A small sound classifier, trained from scratch.
Model: 7.11M parameters, log mel input, arch tc_resnet, norm batchnorm, activation silu, depths [5, 5, 5], widths [128, 160, 192].
Training: adamw at rate 0.0045, batches of 384.
Data: trained on synthesized solo parts of chorales (CocoChorales), 39062 training examples, 60.9 epochs.
Rows from block 12 of a small sound classifier, named by matrix and row number. Rows with one number belong to one channel. Each number is 128 + 24 x the weight over its row's rms, rounded and kept within 0 to 255. All counts start at 0.
After each channel's rows are labels from the 100 clips, of 14848, where the channel reaches its highest value: "loudest" is the band of the loudest frequency at the time of the peak. Only what is clearly more common there than usual is listed. The data: synthesized solo parts of chorales (CocoChorales).
# convs0: first width-9 conv (model.blocks.12.convs.0.weight, 192x192x9, each kernel summed), inputs 0-95
# convs1: second width-9 conv (model.blocks.12.convs.1.weight, 192x192x9, transposed, each kernel summed), outputs 0-95

convs0.29 [121 175 146 128 108 152 164 159 133 154 115 146 130 183 139  96 125 152 169 150 169 154 159 140 134 162 188 163 143 126 134 193 134 176 143 167 111 134 160 135 115 141 142 101 153 128 139 144 130 148 122 138 138 175 152 129 152 124 161 140 165 103 141 122 181 140 131 126 133 135 136 139 137 147 140 106 134 129 201 142 131 137 128 149 132 163 136 157 128 128 140 172 148 116 150 134]
convs1.29 [130 116 178 135 145 186 117 169 170 141 127 122 128 146 116 182 149 116 159 119 134 182 126 147 128 172 125  95 126 130 123 196 182 135 129 127 120 141 178 120 142 128 159 132 119 123 116 177 131 143 127  91 167 195 132 120 131 158 113 131 195 134 127 103 120 154 133 121 155 117 177 118 144 156 119  93 147 160 169 135 137 109 102 141 136 160 132 180 146 115 126 148 127 196 138  99]
loudest: 250 to 500 Hz

convs0.1 [ 89 123  75 116 121  75 116 133 130 118 160  60 163 125 131  97 129 127 117  97 128 136 119 177 115 139 148 107  80 106 145 147 128  63 144 157 159 128  80 127  88 127 168 114 157 149 144  92 123 122 106 105 134 174 109 134 152 104 119 155 180  78 128 147 116 138 141 135 129 108 104 130 121 116 133  94 150 143 106 153 119 141 125 110 146 119 128 131 139 103 126 123 137 118 138 111]
convs1.1 [147 134 138 142 152 144 126 131 135 160 130 110 173 138 111 116 171 156 125 141 116 117 128 161 136 126 138 103  89 107 142 139 119 154 146 148 143 148 149 143 152 123 110 151 121 156 110 142 152 145 124 127 130 234 142 141 143 153 106 155 199 157 199 138 132 122 178 108 156 132 126 147 142 129 167 143 145 166 135  85 125 138  91 130 116 145 150 113 141  96 147 166 128 111 132 141]
loudest: 1000 to 2000 Hz

convs0.141 [ 79  84 141 170 124 131 101 118 141 115 131 155 147 136 114 150 149 126 123 145 156 125 148 111  57 126  85 150 163 144 152  82 131 107 142 148 115 109 114 133 164 171 119 125 144 125  95 127 122 115  70 149 101  98 139 154 131 137 120 119  97 101 146 158  80 124 149 128  77 119 105 113 132 152 110 129 145 132  76 140 116 118 116 162 107 132 114  88 105  96 131 121 135 169 148 175]
convs1.141 [144 122 106 131 129 122 140 155  93 142 112 123 102 137 144 147 131 105 120 114 126 107 119  96 139 138 150 109 144 114 128 176 127 161 122 106 104 111 138  85 153 134 139 150 125 114 144 146 114 142 177 105 140 255 128 124 118 137 119  81 190 124 139 115 149 124 121 120 113 116 143 142 130  85 141 136 105 124 192 137 134 107 112 139  86 153 106 138  96 127 133 106 114 121 109 152]
loudest: 1000 to 2000 Hz

convs0.190 [102 176 134 130  99 156 163 172 149 166 124 128 125 140 130 121 137 137 159 157 136 153 150 132 129 154 203 142 152 127 137 187 128 175 138 128 106 131 151 177 108 157 149  96 138 133 138 152 154 140 116 135 140 194 188 130 136 129 141 129 196 103 128 123 171 148 124 135 118 130 126 132 129 144 140 123 131 137 197 134 134 147 132 151 134 157 130 135 149 126 139 172 143 115 153 133]
convs1.190 [146 116 200 133 155 199 116 175 190 130 135 131 127 125 110 183 150 104 153 113 126 161  99 155 128 153 125  91 133 117 100 177 182 123 114 133 105 119 184 116 138 119 128 109 122 136 104 185 134 131 141 118 157 152 123 124 126 144 103 136 170 157 125 103 104 131 128 117 163  96 180  98 145 165 119 128 145 140 132 129 150 102 114 134 122 148 118 155 131 105 130 135 133 186 137 104]
loudest: 250 to 500 Hz

convs0.106 [ 64 132 135 129 175 146 176 180 110 151 131 117 169 142 142  91 113 141 128 118 145 124 129 127 123 130 127 108 164 129 120 142 120 163 128 135  98 131 124 140 135 129 148 128 217 118 103 147 152 126  98 119 137 174 155 155 131 134 115  95 182 109 182 146 104 127 196 121 125  99 178 143 127 133 128 103 110 145 172 148  67 132  77 130 129 138 136 116 120 156 128 109 150 136 147 112]
convs1.106 [132 112 128 136 107 113 130 121 129  77  82 116 112  92 137 128  78 128 123 126  52 120 114 130 120 133  89 129 124 112 134 114 120 106 117  94 116 113 120 123  92  87 119 119 125 137 120 129  87 120 148 132 134 124 188 101 117  98 138 135 116 135 111 117 113  82 108  98 131 137 128 128  81 130 111 105 130  73 114 127 141 123 128  83  88 142 115 123 102 116 107 112  81 133 113  93]
loudest: 250 to 500 Hz

convs0.178 [ 56 136 137 120 166 156 165 185 103 152 127 103 112 149 137 125 132 121 139 135 135 126 130 126 112 144 132 129 157 107 125 144 126 177 153 160 120 129 124 151 127 135 129 109 162 120 107 144 160 138 116 105 147 198 159 167 101 148 127  75 202 102 155 156 128 123 181 136 124 112 139 130 112 128 132  93 133 146 186 154  87 147  87 135 149 132 132 125 128 170 149 132 142 131 164 120]
convs1.178 [159 100 133 153 137 120  84 130 129 121 123  95 119 112 100 134 118 100 145  60 126 138  95 141 100 139 106 100  94  76 106 122 136  91 115 115 114 120 128  82 116 104  83 111  68 162 102 119 125 110 142 123 147 121 131 113 103 110 105 141 124 151  90  95 118 125 121  99 138  84 155  96 132 149 104 112 179 125 123  81 169 111 119 114 108 145 115 131 108  73 116  99 121 132 121 121]
loudest: 250 to 500 Hz

convs0.110 [ 55 140 124 121 169 154 168 179 112 153 124 105 121 137 152 121 127 126 138 130 131 128 128 124 121 146 134 129 164 103 119 145 128 170 151 146 125 130 128 137 133 131 122 127 167 127 115 146 159 130 109 106 140 197 152 164 126 138 119  81 194 109 163 155 123 120 188 127 127 105 143 135 119 122 136 100 131 136 175 153  79 143  83 129 144 128 134 132 122 164 147 129 146 118 161 116]
convs1.110 [147 108 137 156 123 115  87 132 121 121 118 107 115  99 107 128 116 115 154  81 134 137 112 141  86 140 110  90  88  81 116 124 133  98 110 106 122 129 129  88 114 107  79 109  75 158 100 124 116 105 150 118 152 118 135 115  92 115 101 140 125 141  84 104 105 117 120  89 143 101 144 105 133 150  94 111 170 122 102  85 177 115 120 105  91 132 127 126 109  80 115 121 116 130 128 121]
loudest: 250 to 500 Hz

convs0.107 [107 185 135 128  93 158 168 159 150 172 127 127 127 162 134 118 139 138 151 130 136 145 167 127 134 139 209 133 156 130 129 189 127 176 146 128 117 132 159 177 119 143 153  91 145 127 140 155 149 152 119 130 147 190 148 132 134 134 163 131 196 111 134 117 176 145 125 143 116 131 126 152 131 155 131 123 139 139 194 134 135 165 131 143 127 149 132 133 153 124 141 152 136 125 150 137]
convs1.107 [149 115 207 135 142 207 113 171 175 136 132 128 128 130 123 179 138 110 142 120 132 175 103 147 131 166 126  88 134 118 113 179 182 124 127 131 109 121 187 126 140 127 128 127 126 134 107 197 128 139 136 120 160 164 124 135 129 151  97 133 174 154 128 104 105 136 132 116 144 109 162 106 138 169 115 124 140 136 135 128 147  95 112 131 127 156 117 183 136 127 131 127 130 187 139 112]
loudest: 250 to 500 Hz

convs0.104 [ 61 140 131 119 170 153 169 179 114 153 129 103 119 149 145 128 128 120 134 135 132 122 128 131 114 144 131 129 164 111 124 149 127 182 158 151 124 130 125 145 138 134 131 116 168 119 110 143 159 138 120 104 137 197 158 167 122 149 125  70 203 103 162 155 126 127 187 139 127 115 139 130 119 123 131  95 136 144 186 156  87 142  85 134 146 130 132 129 126 169 152 132 144 135 162 120]
convs1.104 [148  96 132 149 134 115  96 134 126 124 118 101 117 116  98 133 122 104 146  63 137 137  94 138  89 137 106 101  88  76 107 125 135  89 116 109 119 116 128  75 119 104  88 111  75 162 102 120 117 106 139 120 143 119 131 110  92 111 108 143 118 151  88  92 120 116 117 103 135  89 157  93 137 142 105 113 170 124 122  90 171 111 121 109  94 134 119 126 103  83 111 106 117 131 127 129]
loudest: 250 to 500 Hz

convs0.28 [112 106  69 110 119  79 102 129 129 115 133  64 124 101 124 125 125 135 109 103 124  97 116 158 116 116 123 103  54 107 125 152 134  70 131 120 138  98  63 104  95 122 165 121 140 149 130 111 144 101 109 100 143 143 124 118 140 124 117 138 143 104 117 127 107 114 112 102 124 116  70 123 103 119 131 119 155 126 100 141 128 145 123  76  97 133 136 130 129  81 112 101 125 125 124  96]
convs1.28 [142 128 145 162 134 169 123 139 129 150 140 107 169 139 132 124 149 172 140 130  97 123 135 145 132 136 129 117 107 116 150 143 122 178 134 140 134 171 124 155 136 108 103 151 119 150 108 135 139 155 146 119 125 245 137 136 137 135 112 145 202 139 188 149 152 127 157 104 172 115 127 136 138 129 157 145 143 160 117 135 154 139  75 130 129 162 147 109 144 130 151 210 136 132 136 135]
loudest: 1000 to 2000 Hz

convs0.10 [116 121 175 131  89 145  93 105 125 133 129 165 152 147 144 116 151 107 109 129 125 115 143  90  84 136 124 115 118 129 169 120 146 117  99 140 174 147 161 142 109 132  88 169 152 161 110 134 127 174 128 162 119 157 138 118 129 132 141 154 113  97 153 131 112 153 154 114 148 128  64 137 144 122 122 126 117 102 114 102 113 121 187 147 173 103 137 166 133 140 177 122 135 142 137 159]
convs1.10 [131 121 105 182 139 122 147 123 134 144 110 174 155 119 124 111 127 144 117 133 131 110 126 156 133  86 114 141 130 123 190 132 127 137 128 123 153 158 149 180 113 132 142 145 106 146 128 135 176 165 175 174 133 145 125 124 128 109 146 189 128 113 181 175 133 104 182 138 178 148 105 143 127 125 139 118 130 145 137 126 123 158 164 146 154 157 169 123 144 101 138 153 130 139 132 173]
loudest: 1000 to 2000 Hz

convs0.40 [ 92  95 118 159  96  97 105 108 141 150 122 152 147 136 120 203 165 123 119 122 114 142 123  89 112 157  92 111 129 130 157  89 163  99 121 144 125 133 129 125 154 106 139 140 163 142  87 107 123 125 127 132 113 167 131 156 123 152 112 112 130 107 118 139  77 115 120 117 127 101  75 139 149 122 104 160 175 143  80 128 153 144 142 119  91 112 155  92 132 113 110 129 144 142 165 163]
convs1.40 [132  88 115 152 148 108 160 161 126 151 126 147 109 129 161 133 149  85  98 117 130 119 125 124 168 119 124 102 151 111 152 214 125 152 111 128 120 135 163 120 177 133 170 151 141 116 133 150 132 153 156 138 133 254 117 130 109 115 141  91 168 149 129 115 131 157 131 124 148 127 137 135 125 128 128 135 102 126 192 128  99 137 117 134 104 111 135 153 115 131 148 118 149 124 126 152]
loudest: 1000 to 2000 Hz

convs0.83 [111 179 145 130  98 150 163 159 153 160 120 130 130 172 140 104 130 141 151 156 162 147 167 143 134 158 195 153 141 127 134 189 134 181 141 167 110 137 155 168 114 164 146 101 153 134 136 142 134 136 123 125 137 184 169 130 143 129 148 131 182 113 132 126 181 149 121 138 127 128 129 131 133 139 135 110 130 134 191 133 134 133 126 155 133 149 132 145 157 138 139 182 144 124 150 138]
convs1.83 [145 117 186 134 148 186 115 175 174 143 126 128 131 140 125 181 159 111 155 115 133 172 120 144 127 170 124  97 133 126 117 202 177 134 131 127 125 119 182 127 145 126 150 135 125 125  89 185 132 144 132 108 169 186 128 127 128 164 112 125 194 142 128 101 104 145 134 116 148 104 173 107 151 156 121  96 144 154 166 141 137  91 112 137 122 160 117 178 153 126 128 132 128 195 128 102]
loudest: 250 to 500 Hz

convs0.143 [ 52 138 133 132 168 149 175 185 124 160 135 130 162 145 149 100 116 133 125 119 148 126 128 127 115 138 127 115 171 124 124 143 125 167 130 136 102 133 135 137 132 122 139 114 202 110  98 152 157 129 104 121 135 183 161 158 122 140 121  98 186 107 178 143 109 127 191 118 121  92 166 135 129 141 128 113 117 144 172 141  75 135  88 125 136 131 133 124 120 152 132 111 149 128 146 119]
convs1.143 [131 112 131 140 111 111 115 124 122  76 106 108  96  87 120 127 102 113 127 120  71 117  95 127 104 136  82 114 115 118 128 117 117  92 119  82 121 118 112 108  94  80  89 112 116 146 120 130  93 101 149 130 132 123 175 102 113 100 126 134 121 143 125 104 107  97 113 107 133 125 126 114 113 135  95 101 128  73 113 110 145 119 126  96  66 138 111 121 101 104 103 115  75 134 119 112]
loudest: 250 to 500 Hz