{
  "arch": "tc_resnet",
  "model": "sound classifier",
  "dataset": "synthesized solo parts of chorales (CocoChorales)",
  "train_examples": 39062,
  "gain_aug_db": 10,
  "noise_aug": 0.01,
  "time_shift_ms": 50,
  "n_mels": 80,
  "hop_length": 160,
  "input": "log_mel",
  "spec_augment": true,
  "win_length": 400,
  "targets": ["instrument"],
  "num_classes": 13,
  "norm": "batchnorm",
  "activation": "silu",
  "depths": [5, 5, 5],
  "kernel_size": 9,
  "stem": "single",
  "widths": [128, 160, 192],
  "loss": "cross_entropy",
  "init": "torch_default",
  "residual_init": "none",
  "optimizer": "adamw",
  "lr": 0.0045,
  "beta1": 0.9,
  "beta2": 0.99,
  "eps": 1e-08,
  "magnitude_pruning": 0.3,
  "steps": 6200,
  "batch_size": 384,
  "epochs": 60.9,
  "lr_schedule": "step",
  "warmup_steps": 310,
  "weight_decay": 0.1
}
Rows from block 10 of a small sound classifier, named by matrix and row number. Rows with one number belong to one channel. Each number is 500 + 40 x the weight over its row's rms, rounded and kept within 0 to 999. All counts start at 0. Numbers have three digits each.
After each channel's rows are labels from the 100 clips, of 14848, where the channel reaches its highest value: "peak on" is the class under the peak; "top examples" is what is common among them. Only what is clearly more common there than usual is listed. The data: synthesized solo parts of chorales (CocoChorales). In brackets: how many of the 100.
# convs0: first width-9 conv, stride 2 (model.blocks.10.convs.0.weight, 192x160x9, each kernel summed), inputs 0-79
# convs1: second width-9 conv (model.blocks.10.convs.1.weight, 192x192x9, transposed, each kernel summed), outputs 0-95

convs0.122:536438488501432561509498505396526489509502515502507479442542489499502514484514496494545527500538502515491505415483472553540490521500514451503554477513523521449425483454453430443527565520520500504555531531507494451453497488493509589503556494
convs1.122:492510491514468511526501554485490431481504501477451545517488595455542530452488517542462482521512435507525470491508482439522494511485484499473567478460516491497518493424507486505493505493515482500445501509531507440487394525482467498458482513498495470585542578510511417481492507372530457498
peak on: D#4 (50)
top examples: trombone (73); note D#4 (54); note E4 (38); note D4 (37)

convs0.57:506493594486539426487515548533505499500472537497565486520530417506490457446500554499504504482508500444517487458475472518529423503500606457498458462553461476419503443516502501542437506528548542458519531573504474494531491510534488574493587460
convs1.57:551420391464545490516512548479522487500501480507546450530539492522482479549358495478499488515521485566492553499498380510491513557530520552499503476493500481480496550480461568470459502499502515488497495551513530553453513395496486493596474639492477487518565495487497507436463494507530555521
peak on: D#4 (54)
top examples: trombone (97); note D#4 (63); note D4 (39); note E4 (37)

convs0.171:507523507496512495481504500481475519523472458500502520506546526506507509394513537499498408539499476498525510602496562503426429514531520492523460432446482505540527478556475502505433505507499522500379513498441500368497527459548479522490531528
convs1.171:486496405539581513540545499501503484525433494553492539508507476531540498499416503466516480513460542503492548517462507556555493540585556494497522503532488501517528510569465590423486562547527557491452548470411526559486502462531557518544500539516471496534349460484447450489503446542539579504
peak on: G4 (28)
top examples: oboe (49); tuba (34); note G4 (29)

convs0.158:438516488501484443500509511527497530506440562497501503439583458576537480525570500561419441486512454405496572459526486518499485550541535492457501457476436500549470557497512503516466500500520452529464482495497503579496513456498501557500532519
convs1.158:495486514465433689567622479511501469504451546495490481510458483496484443496460513500553481453489503578416486576516508481441499500491493467447486507485499455499614470532415476506464540455494495469509472476529484492484448497489523501462439443495490462474496492486513494503578437536516563456
peak on: A#3 (38); B3 (31)
top examples: tuba (100); note A#3 (61); note B3 (48); note C4 (37)

convs0.150:497505414539509503536508427502535565507516467511494467544500538429479528433499512493502450499502540601567537542548509516402509500520518550519541538468524490601534455460504448420472441454470474547511551467404499459435606509487500438455556461
convs1.150:487549508504504500455501464600530480470480469521482558459493506485513469481560517513489518430424513474541497521542544442527506493487487485548438453498499504499510464585529492469502520583541429548476507501516498441578525619505603573433435422586524490497487471533518471341500493544463504483
peak on: D#4 (69)
top examples: viola (85); note D#4 (76); note F4 (39)

convs0.98:565558486508500567493532505473504519535469438437464530481584437504471479491556561500525509505495468474470501502404461517509516500492517428505484448502528545476422500427500539443503596510526556495527500525535461455500503444512504574503535528
convs1.98:509468479517467513577514500525487356425485477511491442505458490493495538492484495508456438571466453508527443528506576490511500501491453491500532492461535470467526453470486579514483509537461550529468461505521507484473370398440505485496459500540506495522577517469482403520494471519511523505
peak on: F#5 (31); F5 (31)
top examples: flute (98); note F#5 (51); note F5 (49); note G5 (43)

convs0.151:485531513396500493427486439532427501500500522507513485527491438505522492437531505493504459568500482490571500533456477455509514426444512546533402458474468435509542450535503497549452499453414478504460536558436495486483529534459417500502499463
convs1.151:490489453389509505458490488467556552505491511501506419449512412456406418459432482421513466466477499486441567500502412497484499505479470549511544498496450525521501504600412540467503490474480500457510472500452516444513541408498497451504474481481495511490481451502484467451513473459499502473
peak on: G4 (33)
top examples: violin (68); note G4 (35); note A4 (28)

convs0.70:497551501535504463530537468483428553514555509512461484528516534388500496473477538498479488496413569574558497492533500500444470500487553500513497522464535500532475456466498508485545408391487500484524500472471519464499564472452514475449532474
convs1.70:529499454490503493484450430577504512477501500518483501495387497565498526478542504611502538464474474501584484489484610482509498481409457492515506482517446530502500413527527504479520504530489462480389479519511450474501547446506593646486465498504528528500459491502500485448487490594475530470
peak on: F4 (63)
top examples: clarinet (94); note F4 (72); note F#4 (30); note G4 (26)

convs0.93:500493524500534522459504500531451479497498389501489525557471570449468537451485498502474535568501457541509479545505516484483501493543480439544459490490450561514527439531500536505462507555492524490368484516473508451497501470571500530499499472
convs1.93:491479379591529486538502520508449478497488453499475543519533477472534512494516482414458458628479531510500510454410514552439393515580535473489506521538478484484491505479435526413470511522494680507482499400443589555460497504534493448506528500499458514553417459501491470498449498526503463565
peak on: G4 (28)
top examples: oboe (100); note G#4 (42); note G4 (39); note F#4 (37)

convs0.181:464452569503497482501524520512440507442544502524472522546510553371513489464409481467457584451499501492617439493537483500557472509542545369466474483470475514484501429439514528480514495499505510498505493523500503501500498429500555501500500463
convs1.181:534509390519519466527471527510439465513490423486511506572418500508495516473531517580457523482527448518580428489442520531482488530543499428450440528468419474458515460452486499481497500485477544489480454526508494534455541466503466515541508569494485490533509526507522519522473496502486464487
peak on: F4 (58); E4 (27)
top examples: clarinet (93); note F4 (68); note E4 (41)

convs0.102:461500506500439484496470517468529558500503496517506424496500515536495501474465497497497476481546499507498536490455495460542494477512596500450525505511507514478495502483475444484408480509469500527544500505413527512404509473463441465503588496
convs1.102:497537546514448506478524522510559430490450489507433595513503636468582514480526490537466538435522489472464491511588490463452511496532497489525480482467522432496515526554493483459493470499499472489500487499504509512549446593529522523462490554516485458505520578542510475448515489468506491381
peak on: A#3 (28)
top examples: bassoon (100); note A#3 (49); note A3 (36); note G#3 (31)

convs0.100:467546531514497448562537524475405592480551495506502446543504504520504481480442467505417517499459563516552502466526521506539470514522646507503499499482506519493451476484500506500505403351497495497527479459502534488492554435453503492508555478
convs1.100:504488456465466502510485498574481502535498475526493524558343494538452498486522476642464531373534477526500447493495548517486500510475505416477440484495465506501523469495480486483533525489498456455378453544478390515490509456481543593492444541499494504408508553502497501497500492591490500427
peak on: F4 (68)
top examples: note F4 (72); clarinet (47); viola (34); note G4 (25)

convs0.82:493495506502403467501508524487558502497469517429502476400498473503397509494409495459529517509516494469555535505492500518527495543511541512447504451504488460530511499474456394526496487507517503531527532467514498519441532489481489535531590487
convs1.82:492506539448472590470551573492612441485481471510477491535522583491517496495485506509427457392505543540494509519515479478505551501493498532513474438479480436456526500587462501493408503492472490514512481501501512479505487490496529499523493487522494472550529534481438500464552548507518522434
peak on: A#3 (29)
top examples: trombone (49); note A#3 (44); note D#4 (33); bassoon (31)

convs0.32:455498438500535468537505515526489511491512486465416477499500525489435526486433483441377511447449500520565517518560514506475418500525532527498502536530462501600546438491478491476520508491508481544515509481504501455496630452499500497500531429
convs1.32:514599456523544518488486532589523515535496441518553503507515533472459493495550603519418541493505543561553518519466461540514510527504507466596455526473496519396502504562518502489522512594525545574515524519482516508500572501548556530565490490572504543455538523490514557461568557541502505574
peak on: D#4 (53)
top examples: note D#4 (63); viola (61); cello (37)

convs0.26:454420486483468485497500501516508478476487455491460483512432542421500527449431450440463544491492539513621499481539531500532469517518540536503541539517424495606536422496536500503508473510502359561518532487525508516497587428500493481495535458
convs1.26:483583566510517509503397626526498495532583450450517531574479533476497503501529565503423524502511536542526486474498524573509496493498533453553391500466478461439472474511550492493489501500543493555512516508502500533519568576521543513536539455551495491508515497473489598483496599534500460492
peak on: A#3 (33); D#4 (26)
top examples: note A#3 (49); note D#4 (47); bassoon (44); viola (42)

convs0.123:494445465574528501464496432491523468465519432446506490543501475434467524457473500414528523420496597502507502513377490580451497512492491539494543583498556500548516486491500503473561456491507490527490552453572500437502522514501545437392527502
convs1.123:474503498486547474546503508561449495543482463473476503477479482491526566483515470516454519436494451469565465503474557483502422500408523462499474430499501491432480450472595499500544560489587497497468559539518537500524493571438551600446519497493525490477454530472514445497478523538499417568
peak on: G4 (35)
top examples: viola (97); note G4 (44); note D4 (34); note D#4 (32)

convs0.71:450537488474520464491527486509495477492500510500500488502450401511506458438507501443410496467482526448458500499493496565499497572476570565522503516528431381541509416490503497525459468422555401505490547497502507475500568539469480525501572430
convs1.71:480497452316522511499479592491516566579514513508517358525486514505427486494476522502504516459478512576437563502487460481515545515391505545509504499480497534498464490508539512488519479448518436524485513515489477502462581454460514559520417495530489499502512518418519505490542527531538508481
peak on: G4 (30); F#5 (26)
top examples: violin (92); note G4 (33); note F#5 (32); note C5 (29)

convs0.120:500404577548497489515538504518445514400544504514487520522501516394513488481421440463487593469494528486599443452515478501563479507512559402470481500486492516454475450479501537496520479498511505461505479521524489511471486426472572515492509497
convs1.120:537488415483505460524467521497408474507489451483499493568435492500502504480495492605455539477525369498554408473478556515494499511510493453440463493461443476504508447449479513490514487482476522497421455537543500516480522438482451516490503573482500515559508525490521496557457486527486458497
peak on: F4 (41); E4 (33)
top examples: clarinet (82); note F4 (51); note E4 (42)

convs0.137:528516550508521431487513479522404500500522524509499474507484483504487464456500595504501501496441591520527457513473511449486486436369581541496480521502507473523475446477493498508553383403478567421511542550495532495514549486438508502507557482
convs1.137:502497456449534457483448437550434521538525520512501474426447481592506499504534502531519522437477450508561504423499583473533497515500491530487515501613449496522465480471548618454525510536504484471421504557573483496532531486474496575533478529490538504522500456475492497421452522526499450482
peak on: G4 (51); C#4 (32)
top examples: trombone (95); note G4 (54); note F4 (41); note C#4 (40)

convs0.37:501451503524585497466497438527500466489507451401506494528472447508464512462508475503424497496483503487475483605461511507449503471402500533558499562500500502549571484501521527488500491491461540547341452518501468458530529541500541402497520497
convs1.37:511516436493562449523499502537438518594422498458500453448500429466458500516508502415488517523517501519497502471450472502494326513509578478504505493520500529492434500482506506482531529531623544498493643484494523507462514516477495501515531506502498494480401416499471469511443520534504475607
peak on: D#4 (27); C#4 (26)
top examples: viola (92); note D#4 (42); note C#4 (40)

convs0.2:508450520481424456499487489521478456491496535515494432479500547462518501481495520500503501516498500550510496506512513431493499450470480451460443497502513454513509481453433409512505480483477527477515528581424497539405492506398511535500503495
convs1.2:512501501513466524509455472507533494446471520519439542495524516511560444513509500517485495463525538501586518509531498464461567484524492541501544444569532507521508501545479525431468481497436438471491428521563509463529507472519510522514522500505540526584524475577436501423507546481488514477
peak on: D#4 (40); E4 (29)
top examples: trombone (100); note D#4 (56); note E4 (40); note F4 (40)

convs0.174:500525431519513496482544370437541487573500514505501500489485435496565457498586509496567463500494504445483506549459488499466514499471468555496566544532492453542455539501503500459530500494485456533498499477524479435540503507505489459373449552
convs1.174:502480502426501492618507534487496534515518578487497429441391435439391501461468463510576489503520476526460438496496537431495471488428547453402535497446505520539514414501504513512544573423546490462411524472513488465467493496424492481453495442504493475467479484475515447502455445453528458453
peak on: G4 (41); E5 (27)
top examples: violin (88); note G4 (41); note E5 (35); note F#5 (25)

convs0.146:492506498522420494511507500493492538534501509524506390486499563508503513506475515500499509504517528544508512457498478461536490471497553499458517468499523497491473506488432404465501465477480515500552527519451496517430490492401473515501550506
convs1.146:500517501515449526484498507500564436494466504500408573515500615504591462463510490571482502486519491489544485504552516453442548486510490482500504433490507463508504507575499497433498477502480463489487476514524508483556446508497515541485492507509513484534505533520462475399534476462503487470
peak on: D#4 (62)
top examples: trombone (92); note D#4 (66); note D4 (38); note F4 (35)

convs0.76:494614469500496502499492496535496570606474462516470484512536501509485513483497548478480437506543495523541505560500501490475509460500498568507480330506499485507568499530441501503515496505476497502500564526407506483608513551500374506490511459
convs1.76:521486453526471502495501461505507473508424524505508459502478461419500401473401470456498475485460448507531496506548448418482524484500474514542483462417455543511501476584433517401560494523520495490463516565486491472559468420518522464463454484505529516487490450475464401420516421494482513564
peak on: A#3 (36); A3 (27)
top examples: double bass (100); note A#3 (50); note A3 (41)